Weights of a small audio captioner.
Training: adamw at rate 0.0012, 2800 steps, batches of 64.
Data: trained on single notes of musical instruments (NSynth), 184686 training examples, 1.0 epochs.
Rows from block 2 of the text decoder of a small audio captioner, named by matrix and row number. Rows with one number belong to one neuron. Each number is 500 + 50 x the weight over its row's rms, rounded and kept within 0 to 999. All counts start at 0. Numbers have three digits each.
Before each neuron's rows are labels from the 100 texts, of 14976, where the neuron reaches its highest value: "fires on" is the input token at the peak. Only what is clearly more common there than usual is listed. The data: single notes of musical instruments (NSynth).
# fc1: MLP up (decoder.blocks.2.mlp.fc1.weight, 1280x320), inputs 0-106
# fc2: MLP down (decoder.blocks.2.mlp.fc2.weight, 320x1280, transposed), outputs 0-106

fires on: "electronic"
fc1.333:437455409542442478542596532413499523521550503500394457439541413505536483541506403538525493494496530444512412497548473529605440544405573480521409520459476527539533532404509480507542544516498533454487563478546472501551500513523556441533591425626513515519509475575527512599493441445427514466562530485565449555515451532462483
fc2.333:502467476451510574566371504519516534494578464431480537488473406454490526512508490488471528534509563515526516534529498574517464483526514447512411483478503505502440525499473487473518503487541520260481524474554490533501556521476525447534530455512531513492492557539494509526452482520490521481524533526478512441495418524525523

fires on: "synth"
fc1.355:460512531542447482561561475413482417451418646524504539451504473503462476540505474513578483444543500448440496501578519542674538540420478467546487551454538518490558537426422549472540551554462521453458508491516533514445515519498603476528549515542501506484536528477548549604528464459552513450557538453482548495433438440479468
fc2.355:475480523622474468561537437486574414451332575470518566429558501543512476517515502515556489477460544414443481527550477466550413570564427557513471528545485554518516475456473501442557502420490497523536429536472509554461428469585547459546541562457521436587523504431474470580534499479607537546495466504543423516458506521538474

fires on: ","
fc1.298:489517449531493471474522497477498369448417506502420422406484468467515439546490436444510447480539467474462494569495481519568459540446491457509554552471538558467570557381523490474510527636416541460448614468558467536467458533499565372493539388581517506593519531491530494518554527465465428502521527523495455454459558512475504
fc2.298:425533577379564496451473528535584411411518528439409414455459450476523429539499411517546526448458370489533574539559528571414544441467473554415552477517488489512503480477457509523437509536485534508506532481519519512506524516438572394442511427474572453658584479476541508543475440544482484435486504567601453431563477477549519

fires on: "d"; "g"; "c"; "f"
fc1.549:428445456516485494546550552533506489430448555546462438441475486466569494560477436454526494431591568460510549522522482576620415513413503525515462485456503510479565492390567472562440564599470527518442542429510512554488470513463522454540497499606587417518468563523565541486495467430449430474507446509518425516506508547461470
fc2.549:570555483498451487514485454495508522543513465405459509481451482460393521429506566526483446507479435474472527534466481430396566411566466482486600534569460486513553491480461646472573504500466449604528522617450419454554470521447588537543562541468481525671576439473503532522512536462595514520420514442457501501534511473494492

fires on: "100"
fc1.324:433424398489511543476541529408471476492426612555494482423507435569536527556481451544549402404493477511450445579441544486532512534470477459520444547523517497515493518347560552487410546552416460545444493485546508485507511481529508397476545492571541432520503528545495504582458546499512504474577558508586492552427598585482444
fc2.324:553546508544450480476557456521509498550480497452355474569507552498459495470529566449491500535540388512510521552460446479425529493518489459493502532534495515486510492445473523533516504550503514565472522562517446485491431572412606522459465553477529358712557508495541489496513539438558406522436492517503476534501450448506471

fires on: "velocity"
fc1.558:522417368514475469419566579586498441519494452430508457434522511522554479554517488512463470576538410442551566499514528619519446577451577477463488519465638560533550503481478538485485560440546593478528439495495511508465521438493634460490457492482480510522543478489507583485586471482548499566624419514508442472522568474484501
fc2.558:492486476541494485449508529533492503519435493520464492471537526515540516498496487488513539521515500496506485548499524550526274553586528508459453495517592536498511456528482505482523524490514496473556448490490511528499488501536543553506493494519487459399529580496508632389474522471510542626508453533508484476469522488503481

fires on: ","
fc1.153:470490480526554490447509630444492443529447473464405447519504510562489424605534464492523569479492472431438509487611508562501477512492525466424439524521567535421524422481473502424481497577461589585504450419536529583472480555465538433482503479483600475582562554591553437589457404529550490426478561597584456379572453573455498
fc2.153:502487506519528478541533535555544485472498538404449577477483547485521510522532469472518532541535465455534585579556466515493509498499480472472536578472477464413521444471528464482535513468509513551467498494504492495443452474592546454477511502486602426654488403433521471552518433530586479555451485563545355475546510467613511

fires on: ","
fc1.580:464459486526493445580549549419515394447466536484459480476525509514467445582530496532619502495489461394491428566498559533535563545451523415504541558492473571547499554440441464420489498524468505511446522402619480551518521578479578376514435537526533450558534499467502509565517516529523498448566503574561522478497472575548467
fc2.580:360465591510567479585472534479566484451468591438477549425486538504510478532540453515572481426409499469549467487605579530494423469428454515406465463547437491551491499403503447428495483443535526493569470472491498504533574535467506509460546560524588439596560444420525476598431479554520540458465534544536506456576476546514560

fires on: "electronic"
fc1.374:454485421587423464433568505456438465471464519549399503397569541495487496517517485453594567481527451491481478514525535603612471516498501429469435529426446587536490526470478537526514505598503553470409625471554459520501462534496599389558490400585551485496508556550495563547530416445447479439572525474506513516519445538422533
fc2.374:545445513494435482505516484528573548524487476373507535514540466557537458399563552542506554547564494450539456453529541507486482536514445437453457493468450487545544479502534545517540503397549449503460460600439556554523497519447460447494465473518558513523461478498587530532521392445524447450455517564405449467605461454544545

fires on: "electronic"
fc1.527:455535401546447442475553500413441458559459469492475459410547461506450484519508433583531501406587525428513425590515497491598478567436428450542502535435404579595506469407527473437580509515499507495445604444523475508570510488465557457471542431525536512563535490552567535537493464527555501421500578487563461562468448545489498
fc2.527:485509524452514552530312515499558531482559488420486527521445509479488487518510482447453537493496563582527500533503498551494454477529490489520436456497512525506422503540463475459469487511518508319537510452530500513500569508517480512503497485463518483465473551520501451498476479548508506501505483530509535472487409501496548

fires on: "d"; "c"; "f"
fc1.75:440434436489458529509514528474446484461511535519409500423582477535479506601526483469577456505551510468495517529488526528602458522405502481503457560503463546503565528460529498486507534621456481501427628455544497503551560474497543512510473469518464552556516447475477510478459459469379429414501507605419486494477586596481533
fc2.75:419485602588485441486520521532616419473432552498438556470507550534515426570447473469533505413494583475520479600509501495498352508508429588497485554537510600503529421517500483481536490428468514523449451537480458438465554522576506532535445578454557365616481488502497447563457404501473453517479511548576412524412492494428467

fires on: ","
fc1.531:471432532512519503534526645546473477493515540460491489477503577548562453587574479476571495517452407426509517574596505542505473473466527460462477419523508549427533431451467407425449435520476582477441459418607468552424529480529516455418493493508580419602577548498594485473490459527518494463546536542552489425588500572547573
fc2.531:466501542525513498570484520522510531505493562424421556484461562471475527512534507480531529515521455443525565526515482505400579440534432492495532557465411438416451426485507496471529480508521487612473518534492416454438446476583523511466516554487539453659499432430513505575490465536571490496415527549513425524559487511586497

fires on: "100"
fc1.47:429516499604423437520569472431443430558466610453403502534509510551520431482468428516495448484527562484468544476506541524537516521388485476480545553512491509441519583486467506549448529615435546553392537538574461513500506543526613469489551471525583468474504523574543445514533520494404466438539503570479400533424506436526462
fc2.47:561510501451529518539503456452552507471542377466552517551435451449499530447504505447446456543541528557451542524539469383512512444399486445513574594540457432508477501468535443560543484471533468515383528510455469557551514578409552439570603519517495574637471406520486451481522507487546475458487542492497409500601509500532527

fires on: "100"
fc1.59:461513525528463483507597559449439430472398609522482456495569547539573495528425414531550463393569512507506492511456502488540406595489534486474466524544531544521468514475606428407467530521442480510460473529584476553414490569495520464468511532558536373573554538533512511477439489467492466472565462528554455561474554581483461
fc2.59:648517482499471506541486399439476563462528395487524521542498478447447512410492555475425391612552497546445584505442393429494515493525493473549562549482538447482487559523485531581607493498500485526414467582482457478520427544460510532569517492498429611618490501473406526477534563402525485492515542448435551539489457446469440

fires on: ","
fc1.413:428446544523577481502508510556491460548425561461414395401431467551586496536491437449578571507516475428464537553579500492472467412438535511434498459495485473478571538414418500435399526462496542540486469415539542465437545536426534385464470544459607452579600453552584524483435495508546447538561448570557458398589519523506517
fc2.413:451496552534537518532473503525519532483499560449417534469479563441458522532499478450534524492511465441512545542518480548398589451530434491470522536464408435444444439482501469486539472542495485621491539535506402466427437492554569509458546556492539427676526434441506543566475451526582505520404499559519458512543441509557505

fires on: "velocity"
fc1.42:452462400576439419445574576468553465529495571441456496424543474540579499553475465481481505484498503498517494513450554547564433544509555479540557532445629558527512455426562434470520562562580518474556467503481467446504493527520529487453458467436453547497584463550465502521524503454441493572645479497466491512426553452618433
fc2.42:503484474518489504447504535543469513546463475534495502496532543523546529487507522469502550522492500530515489512492525548522243528597575503476435444514592544523520464544458504487522514499515483455567450490513517520519486510523513568502485514523467467361548572479509619383508524482512552601513439515451524471436520493499468

fires on: "d"; "c"; "f"; "g"
fc1.263:431484446536472509528532484470452518502431490532435486481576468495504433504483467534605497455503464430509520467473542522603453560329473462515450482550499533553494550463473552487462568566485492477427554517580418465524531554458600483536447485567543538556488530486477544554473442441421475436575515498462449560451586509531447
fc2.263:401516585540540439489462546509590477462457640487484534462478532495514384559473447478543506371548545503528450540576556548531397510489491619464481482502507602523539483535516485482495480475422502455483470485500482510450531495520479474479444512486582400579488494502515450525483364485470443460453469547541401509466466517446532

fires on: "d"; "g"; "c"; "f"
fc1.669:451509419529430507573572469451464400449422527520439496486574519574515469458540504508555390484578480429468519522489497530599520532424485462454535508549528580542518558447579538506438565540490475496422569540569468554498543473509561461529408512603554458540572476475473578502451478465437473463527467560486506572498496489584466
fc2.669:432454532506494466507565518551542423473434539387432494465518490543485477563579449526575537492465421401479570484541499484472545502388495501387522533439510482454509492416460464471486560493522591557422490549495501502503479532480616389487526546500559458632632389549509447544532464504533462488527547542492457550559510519531501

fires on: "d"; "g"; "c"; "f"
fc1.640:444438418576487476535579524520523484520467572515387473434510437468553424477450466508512422427585499520491483614448496522574438549379472471532443584557538582559548522349497499431463523515408550473447619447588415522465482475466639403570561464482556503594431465534557519471490520494469500463517504566575456541492533541488407
fc2.640:554545537511488570566476434476498586541611407494520497543478441400437494479447553521436474553494478515484492505452470462458510469544490462543512541535443446557442528518548566539550456544485393550552564507517461464529540606411503593527566487499488531567498484481538519508454539481526504518431550486440576493507406520438492

fires on: "synth"
fc1.319:398489443597448508519598546526523476393533571525450504487554502567532456572443441538580541468477506401486475582578475457577548537455520497539571535546452545563571510492486537465456519568494515520474552475564511561451517499502625437463466546484539518559562523528566535567545502432516540428514460454535472515464463517515439
fc2.319:582531601530564481569484464455537497406450513525488624486497457433516432418502488474489437416531573554460536549557476496508391519482433516533464551578536508530550447472481389577554455476443466524454500483437454514469568525568525558598531486488550458621399515437486437476438453521586500497484441501532362506496516537514511

fires on: ","
fc1.182:495494414519510446488579540512489393486510548456424462389571442564528483525492429517555491451472461525457467527472509517617440496387488431508498544503483555501562585382484537536513513574443512493449507433545442493491474481436546463542452489518568443571486491495551576528529465500507499480517501545509508467525488540453490
fc2.182:422458530488447488550540544543522443475533589418423488452490515511486465496522451510595478463459417436550507523545511492411550506380479537379436545491420508552533497441476481444553620530527547541559485535497532452507517525495590398477537520464544473646601420448527467568512432460503490451479479483514404502544446536489550

fires on: ","
fc1.683:474489476525409417499590541483423471482523526476487527417561473573526477555544430529548508442468424459462420517521536563554547581479529459470541578501446525466549546439550541460464589578430581519469520502525476501455513477467615387459472453522482467490519467485535501564512442518492439408537533547512448540468476523478483
fc2.683:431504524476474441611548510533579453434508607408448585458557457525534499516562497515574505464433498424507488471579506510483469484459519512424536541452499493564552531434481504459520505502565544513498465550436564471491524467500509440493550527511593496652563421478491503590469441481532480497404507504518410478570481559546550

fires on: "synth"
fc1.744:481467557575443518541466490433536387383429586576497517450548529539504467561425512448545519505479499456492455486505531492551472548479462504539443566472430583500595514419540605537516487530394484430497533505490435530539465428483498468538474529458478548528532483554499523575494529379511565445540469518564456495370458501453456
fc2.744:536492555587449485551506398485575465454362542466563613475567533528477504474481524509494476465526595474463478537524482459524416533583419556557481586554465538518507434489497503461589439441488439501509442519454484515471468450614489520598517550439507428599441500412469421577507517454584497529487444468541447540453471478461429

fires on: "d"; "c"; "f"; "g"
fc1.155:460436486550427425504544538470463426534505554530420490490615498532506468514478486515498508473489406393444539552469500562597537564464540506506493560549539590562514523516474489514468560624415569421384526458521506459458528500518527465439454472595466437564588492477501564504548485451416452418554478548510439569504525556551490
fc2.155:513508585538533515559501418416548457414456532434465533544512517495516457486547441424485484500549554530446549599550440456519386497440462497469518608487550489451487437458536368552512356518507487494388495502483467558448515514491504472519551502533596402655460492567513463540447433496574404488505512603571397508500471445524490

fires on: "electronic"
fc1.412:419448414621410536525584572510433447507462483469453486424511475469495536577526384464522575451567503478432511520461458533573479546484551433521506540408451594527546468408554510484519615523517571496460534499581390577494515508509589431529551434612565541580463506575547472566486423446466496491477579552557429567484486485432436
fc2.412:580469445429458588594451484553536575591553437349501540499556426491488525433548551545474530569551546461576529494531519549493499502521469382497431486461488474532460504445476557506522517460574498417427500588522518579539531537404515426540488450494552512483435529540530549546483449481551498457482534544403498445560420460535528