python train.py --model="audio captioner" --dataset="single notes of musical instruments (NSynth)" --train_examples=184686 --gain_aug_db=10 --input="waveform_16khz" --tokenizer="word" --vocab_size=106 --encoder_arch="quartznet" --encoder_norm="batchnorm" --encoder_activation="silu" --encoder_depths=[2, 3, 3] --encoder_kernel_size=25 --encoder_wave_channels=96 --encoder_wave_strides=[5, 2, 2, 2, 2, 2] --encoder_widths=[192, 192, 192] --fusion="cross_attention" --decoder_width=320 --decoder_layers=8 --decoder_norm="layernorm" --decoder_norm_position="pre" --decoder_activation="gelu" --decoder_mlp_ratio=4 --decoder_head_dim=16 --decoder_fused_qkv=false --decoder_bias="none" --decoder_qk_norm=false --decoder_layer_scale_init=1.0 --decoder_parallel_block=false --decoder_inner_norm=false --decoder_positions="learned" --decoder_cross_attention_every=1 --decoder_tie_embeddings=false --init="torch_default" --residual_init="scaled_by_depth" --optimizer="adamw" --lr=0.0012 --beta1=0.85 --beta2=0.99 --eps=1e-10 --grad_clip=3.0 --steps=2800 --batch_size=64 --epochs=1.0 --lr_schedule="step" --warmup_steps=560 --weight_decay=0.2
Rows from block 2 of the audio encoder of a small audio captioner, named by matrix and row number. Rows with one number belong to one channel. Each number is 500 + 25 x the weight over its row's rms, rounded and kept within 0 to 999. All counts start at 0. Numbers have three digits each.
After each channel's rows are labels from the 100 clips, of 14976, where the channel reaches its highest value: "responds to" is what is common among them. Only what is clearly more common there than usual is listed. The data: single notes of musical instruments (NSynth).
# convs1: first pointwise conv (encoder.blocks.2.convs.1.weight, 192x192x1), inputs 0-95
# convs3: second pointwise conv (encoder.blocks.2.convs.3.weight, 192x192x1, transposed), outputs 0-95

convs1.33:490536494561478499488489510489514479528464476495505490513475499539533458462493464507495505482484508496516503464538488497493508521504490505534502493484528536521463509503505480509448493443487469479509475529489533497486518508483540534520535523504507506473458485515514569504484518467540483519
convs3.33:535536549523535496523550522529526535536516529499470475523487512467499507531513466524491523522526508516500518530521546548538491532525462516566515512509524523519537535507503545537509508497516496498509501512519519484516509504502509492544496537521519546491495498501513522518491485528487490540
responds to: pitch class F#; octave 3; octave 1; note: F#3

convs1.100:493485498501495503486499555443494488523501532477513545497480509482484484474475493459488534510516515486525540480493493504521508542511557487505566489440492503520464548500502572531523506507529505523515519467492517499530505521471512448480496495518526503496503540510515489503431478487538514464
convs3.100:490508482493487494474458530463483497522468460472495496491496546479486482538456487508515467485462468495485496504500511504466468471498473521505498509489501465497539455501540482505475448481529514472455472534493496520483483524485487430457502515490497466472522511531528498547509473487573500486
responds to: octave 0; pitch class F#; note: F#1; note: A0

convs1.161:488505499471480484492506462489509487547472513511505475489518492538466472483466492517491472484487530521477469459521457524484500524493493457510525494450483485521469512501490514506474495496518535526474550488474480525523486517443475498508464502475548472499507493489485480495544504527531512512
convs3.161:496497485483499477443481470460522485483499540482457493469468505496482531518462477468476476474514502466535509476478526494504467517537477496468510494470533530460494516466528481483527495480472528509461502486479506481443484512473476491513489512467465490451488472469476486491537504510511492520
responds to: pitch class G#

convs1.68:476498513467512506487513510525478457487482471467483521515472525511527464470522540500515502567515516501452497531514445505444530496530475501494517497478491472486479490512515454470477508468483514556492557515470495537496495483497536528487490507504508498509475551509498500525528516477534513538
convs3.68:499542491541496478531557551517505473504491475532521548496548532506517493447461504503500516495493504494457484538559512509499472506480498515483518468513488498529491518533488543485491495523503464530525464548484489517488468505504507538495524487490521487467501484502494451520492560504511500514
responds to: pitch class C

convs1.152:499510514473466487504510486532508482506498519480531462529498514477509542537480515471508449517499481501491535581478499496502503541445507496521506521505495512507548503529515514475484560507544486513493479539515526493482462483472437541480492513529557456477493500470481493486503497469477510498
convs3.152:497518500486478477497489519465531494553473472492504453481496533492557510507499480516494483487493503484527504461507504513498468482500488530507520484509467479520501467516456472500496487477488490475516524512471488453452484539507489527553512491490516478482497479485516495458460522506515484491
responds to: octave 0; pitch class A; note: A0; pitch class A#

convs1.82:504501522493494453514447483474501453492489523496531473472471537498485506500492488518532495517479507517512497512495542511526541505480536532491509553491453498501464507461519501450451505497484501499513565511492470540527477482479530505503486499523479491536446464547491483515475526485519523471
convs3.82:524466500494498494495509471551511516503510513477510485517488503468478479564528481505495517477476507510501512474558519489456469473477528470531476537484519479491511547487472459499546526488505510500485520535466508559524478455473521493480531502536485490469492526514476456480469521503509495502
responds to: octave 0; octave 1; pitch class D; note: B0

convs1.99:479521493503511499517519512505516466505520480434491522492502496508502520462481514451465533528528496506486501516495543491498511499499484486506480542477506513516520494528502510504488457530486518531459541508509517492498499491511512505498525495513435514564476469440473513456484489488519477471
convs3.99:490532435527481523521469500501509492482497484508503502454488535501484499500499470515496508512456511549479512475479469489507494496480531558480507497496508499454554509504517487463497555455484522489481474481499512477503520531464530511507523503495486488507531485496505503529512463454540531524
responds to: pitch class F#; octave 5; note: F#5

convs1.97:481527456498535509527513507479516497548510525476550537500449553485492484483508561546515504529473526511512514465498517455492510483542494505537529465512494543529492487485521493527528514484513528499523499481524506517506484516525502496489518475478485475482515545482555498463506537524490481567
convs3.97:529489450543510519518518504489495473497492514538472518527518518462487471459509514479504453491505510460503515466414489526518522520511494498475505519527487484516471477441522486466449512518499483521504481464516482500505473502477487454479480496500503465480543518489479478478514508497526511500
responds to: octave 4; pitch class C; note: C4

convs1.186:477493524487508497539526545483515496535501477566526484500477509530488486487515469497473512449535507508503489515462515488462526495513488518572494532508521495482489480526473473512460483538467500499486497514449525489491509497497520496475519444464537558493509478506507488511507544496482464482
convs3.186:473482473516464438489497511495464525453452509522490529483503497477541524519488503537495481469481499501456447527467472493528499501478513495512522457500517482543514468527473479473528474495520482480498482507541477474454506529500526468511524493476474504509497471506510532471543447504477527484
responds to: pitch class F#; octave 5; note: F#5

convs1.189:521522522508533484478536481504507466491539520504478473484480533469532505477470502443499534517499468530490467525557494511518505503459503542467491490476502508494534496495491507518461477488520493514508473497518457485516506517496458519492541509451529515493483465515509488507505479483493484477
convs3.189:466498460474487499549511473528527448473524504495522527528498452493528486498478510524498482475522440495506500454491526504510486521520470501444519495533464528520493499514484494519494474480523559484470489497464476470489495513472484499522493494526466494483505500487502473477503529494514518464
responds to: pitch class G#; octave 7

convs1.50:486515456478523493476516496509492516467508507488522525469497463499486504510454517483485489494552499496524534530464525510472480516448484512506536499485511542505528512519479557488472529495504498524505535475524517560512461490491468467457503472501554508492468503486535532504513513523526493536
convs3.50:518500511474475475495491486512495509513495519450490493505516509502501486512493498491472533475556474475527497453487492519515451545495470500477472456525482474474459496459478522481468475469501499494481536482517463506488501533454492512493463519455492501458504503541511514520495455511549511471
responds to: octave 0; pitch class A; octave 1; note: A0

convs1.84:498518498503460470490537484516498528491511523504473494511475483534461493532450496491490484477524532514522509508502553496456463520483487499521514490530494496510542541518490510507507472484507546532514550477512496542521480528516459523508479471520511489521491517449491521510529528475535488458
convs3.84:522518504531492501449521501514528472497495527536548498486493510503488484485535494525521537532474491482506491494523523495477517474490494513517532519495501453467492500454522510462493483493542510526495503538471480547485484498522514475516487449527487464533499497483454478519479531480533521482
responds to: octave 4; pitch class C#; note: C#4

convs1.71:488511478484484507474500551515484505500538502512509506496452544511513521470488495459465450476499491550521490536489541462453482482498485519539521462492473527492506522539473566485462469507507550526481469527503515516534500490513492511491521554485514499529499515454544489483493491458470517478
convs3.71:488476501510487469462500445516517498520496490488500461455517515528507485491520442482474467563542501453491500488491490499448506505481537463504510484493446495465487484539496505455485539480525495530442529515515489478495503515454474471491477480503453468544525478532506485523499517507520508487
responds to: pitch class C; octave 6; note: C6

convs1.61:497527502527550526518495492459522501459470456496494535505472499533514451511506457515524465518481548535480517536525495503469483517550510488499466482478514493449479530530515488525431504493432477478482518519504487482491529520513469470496508460519492541461500502487518527511505537452474549503
convs3.61:472495519507471480499474519500468527419502505488454520455482572516479479529472517526502483494517472513461499496476519459501494473443491522512466510469487490475480505507518463475500472519482492523500465470463527519503489506489492485500476471484473478476525511524496489535468492470530538465
responds to: pitch class F#; octave 2; note: F#2; note: F#1

convs1.124:533508458513533519456485538474494518510522493462471503493487471497491463474515531500494522504454469489453477502522512527496496519498489486502495518516509432495503529492524503494474502490497480503491461479520525530495486506513545524489497515457478480499574495506513505490510517507478416470
convs3.124:507516461504504546493482494504487519510492554535516513459494490535477475497497529488486482539511485507480495469484505498484515478502497502494504489497483470476505490483517460492541501496473499545519491528445455493489538510486522475521516510505467463491501527466499448522500517444479501510
responds to: octave 0; pitch class A; note: A0; pitch class D#

convs1.30:495498531526490512516523583488465459477514526493487524468468504508492510443520514521507518497448493465542493451499478525457528478547508498488531509510496516525524503513490485496512507475474502512516495503526477474486514532485520523490450507509494472502583488527479521494526527504509477484
convs3.30:495493492496496455525506489485499508488490489510531505511510467477510453488502478514486494478555526475509465518479506528470502500487526498491465448490466513502461528520497484548508507470488469524507544514484496518545494504489488517499525481480505476480516546546519480502495528494510475515
responds to: octave 0; pitch class A#; pitch class A; note: A0

convs1.129:513551493512497479472518489489553474506487452479523453486484518507537508489476525483491516500477560481517471476547466507487546530557464544501495484487498519480491545536484450491470494503479455533511474504502511467536510501491511531517539510488529485500468524525500526508481503512473487527
convs3.129:511506500493519496464505486549501532537506525532479483495492472490489521496571440519498483531473442498517496525482531539485511525497480497518518521465497508499488474482514548529482509439525511533488550505483487502551454512497559465492484532559503511487487468503482500501489491540502520486
responds to: pitch class F#; octave 3; note: F#3

convs1.107:479518489467500470503501493491490518514515456491447516443516486536491482486503511500506531500514501513482493467499475520502502467448522543464504484509487492510480489490553544481478529483461516492514530474481512528515537510530503509508489487472480523524542486510462494496540522545488485509
convs3.107:488476523502484483521542476514499476536516498471531466497470505481493502509489522459472484544501476513490501507502479452477467522472496474471456503456475477488480495500519511508525500496541463513463462499499502488485486461487482526457506477523450536504456505468456509511465477489511427490
responds to: octave 1; pitch class C#

convs1.122:527504493510488495515479510520520489493492525446485517529487469492550475476475523510479521502461497470533514507481540514460451535537509500472500492543525517510459519487496473508441481490466504495510563558477547480477475479495481537490501487441488531480485484525510504506523507468461448530
convs3.122:499495533483501473441510573529523507487491531481514494501473477508494485475503471517494524494489542489498535503524496529503500462510465512508521503533483553509488467499460540511515514498518523510505517493480501539535505450471490498501465513479517489472482528477470490503480489483493531431
responds to: pitch class F#; octave 1; octave 7

convs1.183:495519471492495515501535499511482499507523471489501505472511485487519452554501512485470470496484497541530475496506532510537455511481522549552483522532498505486491533483497527482557481511483469545513533485456531537461474471521561519498488491465446484486521464516520493484438513515499532488
convs3.183:511508487474478495487499452494503482505480502524523521499545494525496533469508511502513487473537512462543438475537458478500466502520533463517499511535502501457500473518507516520478465491539523470511503535498504531475487484501516550455442459495503519556490541487525475492517513502498487493
responds to: pitch class C; octave 1; note: C3; note: C1

convs1.105:473559522546543528473511476473502498485508497528494510503501513528474511541452478509535482503526496509491493516529445496483514537471485510493505493525495526504509516535550513526467514499537511509520496498501532455469503493470482479467471466524473461501473505468473520461484522490481533519
convs3.105:534520502512508527490481461526476495527474501553483486523496525500527495486458492498484523517473470541521469554485556553534499528543532525512538493478512479494536550514504525536534494500487434506519484515499477510518487543510500489485521540501514481501485482496536528542525465519491495548
responds to: octave 1; brass; pitch class E

convs1.22:517507470512481503464502526493525496479506526483477499456472540536509505490512510503499505540513521528457485531518548527489486511488492507481508520469469535502502510537513465487533525490506466511521507487523436488511508537549559505514493528484496511491488508471503469520527461499524492506
convs3.22:475512485507462485482528479530523526523527528484541492445513471504497506525493478529513462523506505464491521472537494475517509481544505502515498452510483537518472469496510536496508474504495493520518512521511497535512507535512506504522503558519533503524461480563527512491496577505472527529
responds to: pitch class G#

convs1.123:487506476545514495470480586511480489456544503499494474497497518481506533469476507493484498559488473474510481511491502518475522500537466520468530489472535493500481537533492466454498446474439504522484535461472559502514555481483475483508469477487474509494524503524481508546522486491446478527
convs3.123:508555521522489514557514496511493522527520490511475514524555506547484519489493534536487535487477528539496509546504510521509536512489532532505501540523500502522513516513516496514471496531519493522527508485523490533515501498560487517482453512506529543491562515497512546498531480543467490488
responds to: pitch class G#; octave 1; note: G#1

convs1.169:530551523526493482554503491487487503532507504495489508470486539532530521507492448532563453456515508516493536478531497498474488501517504494529497499466485526478549509490503498508506520513466565516460535508491522534503472484519471522502527470501510528460487532519493512491542510523514503520
convs3.169:532529526481502502472498510515516473531517479532511487525530488474524484497480453511503504522547483515501514483534480494523480545513482544506491511581478480519510540500503534455493491485476490504519469471483492505479501529503496577494444505494490503499497526525511542530496537479511513518
responds to: pitch class G#

convs1.87:471486487468504495526522482501533512482447490534511521513519513522500542501523499543492524516498513493508507485495425527538542441536515481490507483465460503519444498519535515481538494497541475533500485476471431477479494477489484517492488483559512522529547520477485519522484468483517540490
convs3.87:508507539512535548489542492522465526528518522526464520518505497517541534472485504491526505543499524532514471516467551525497522548526519549488509474531458535508501544497497503510512463487499514525514487503524461500494514540556512526533499482481524513470540513485551505492534484529488533528
responds to: pitch class F#; brass; note: F#3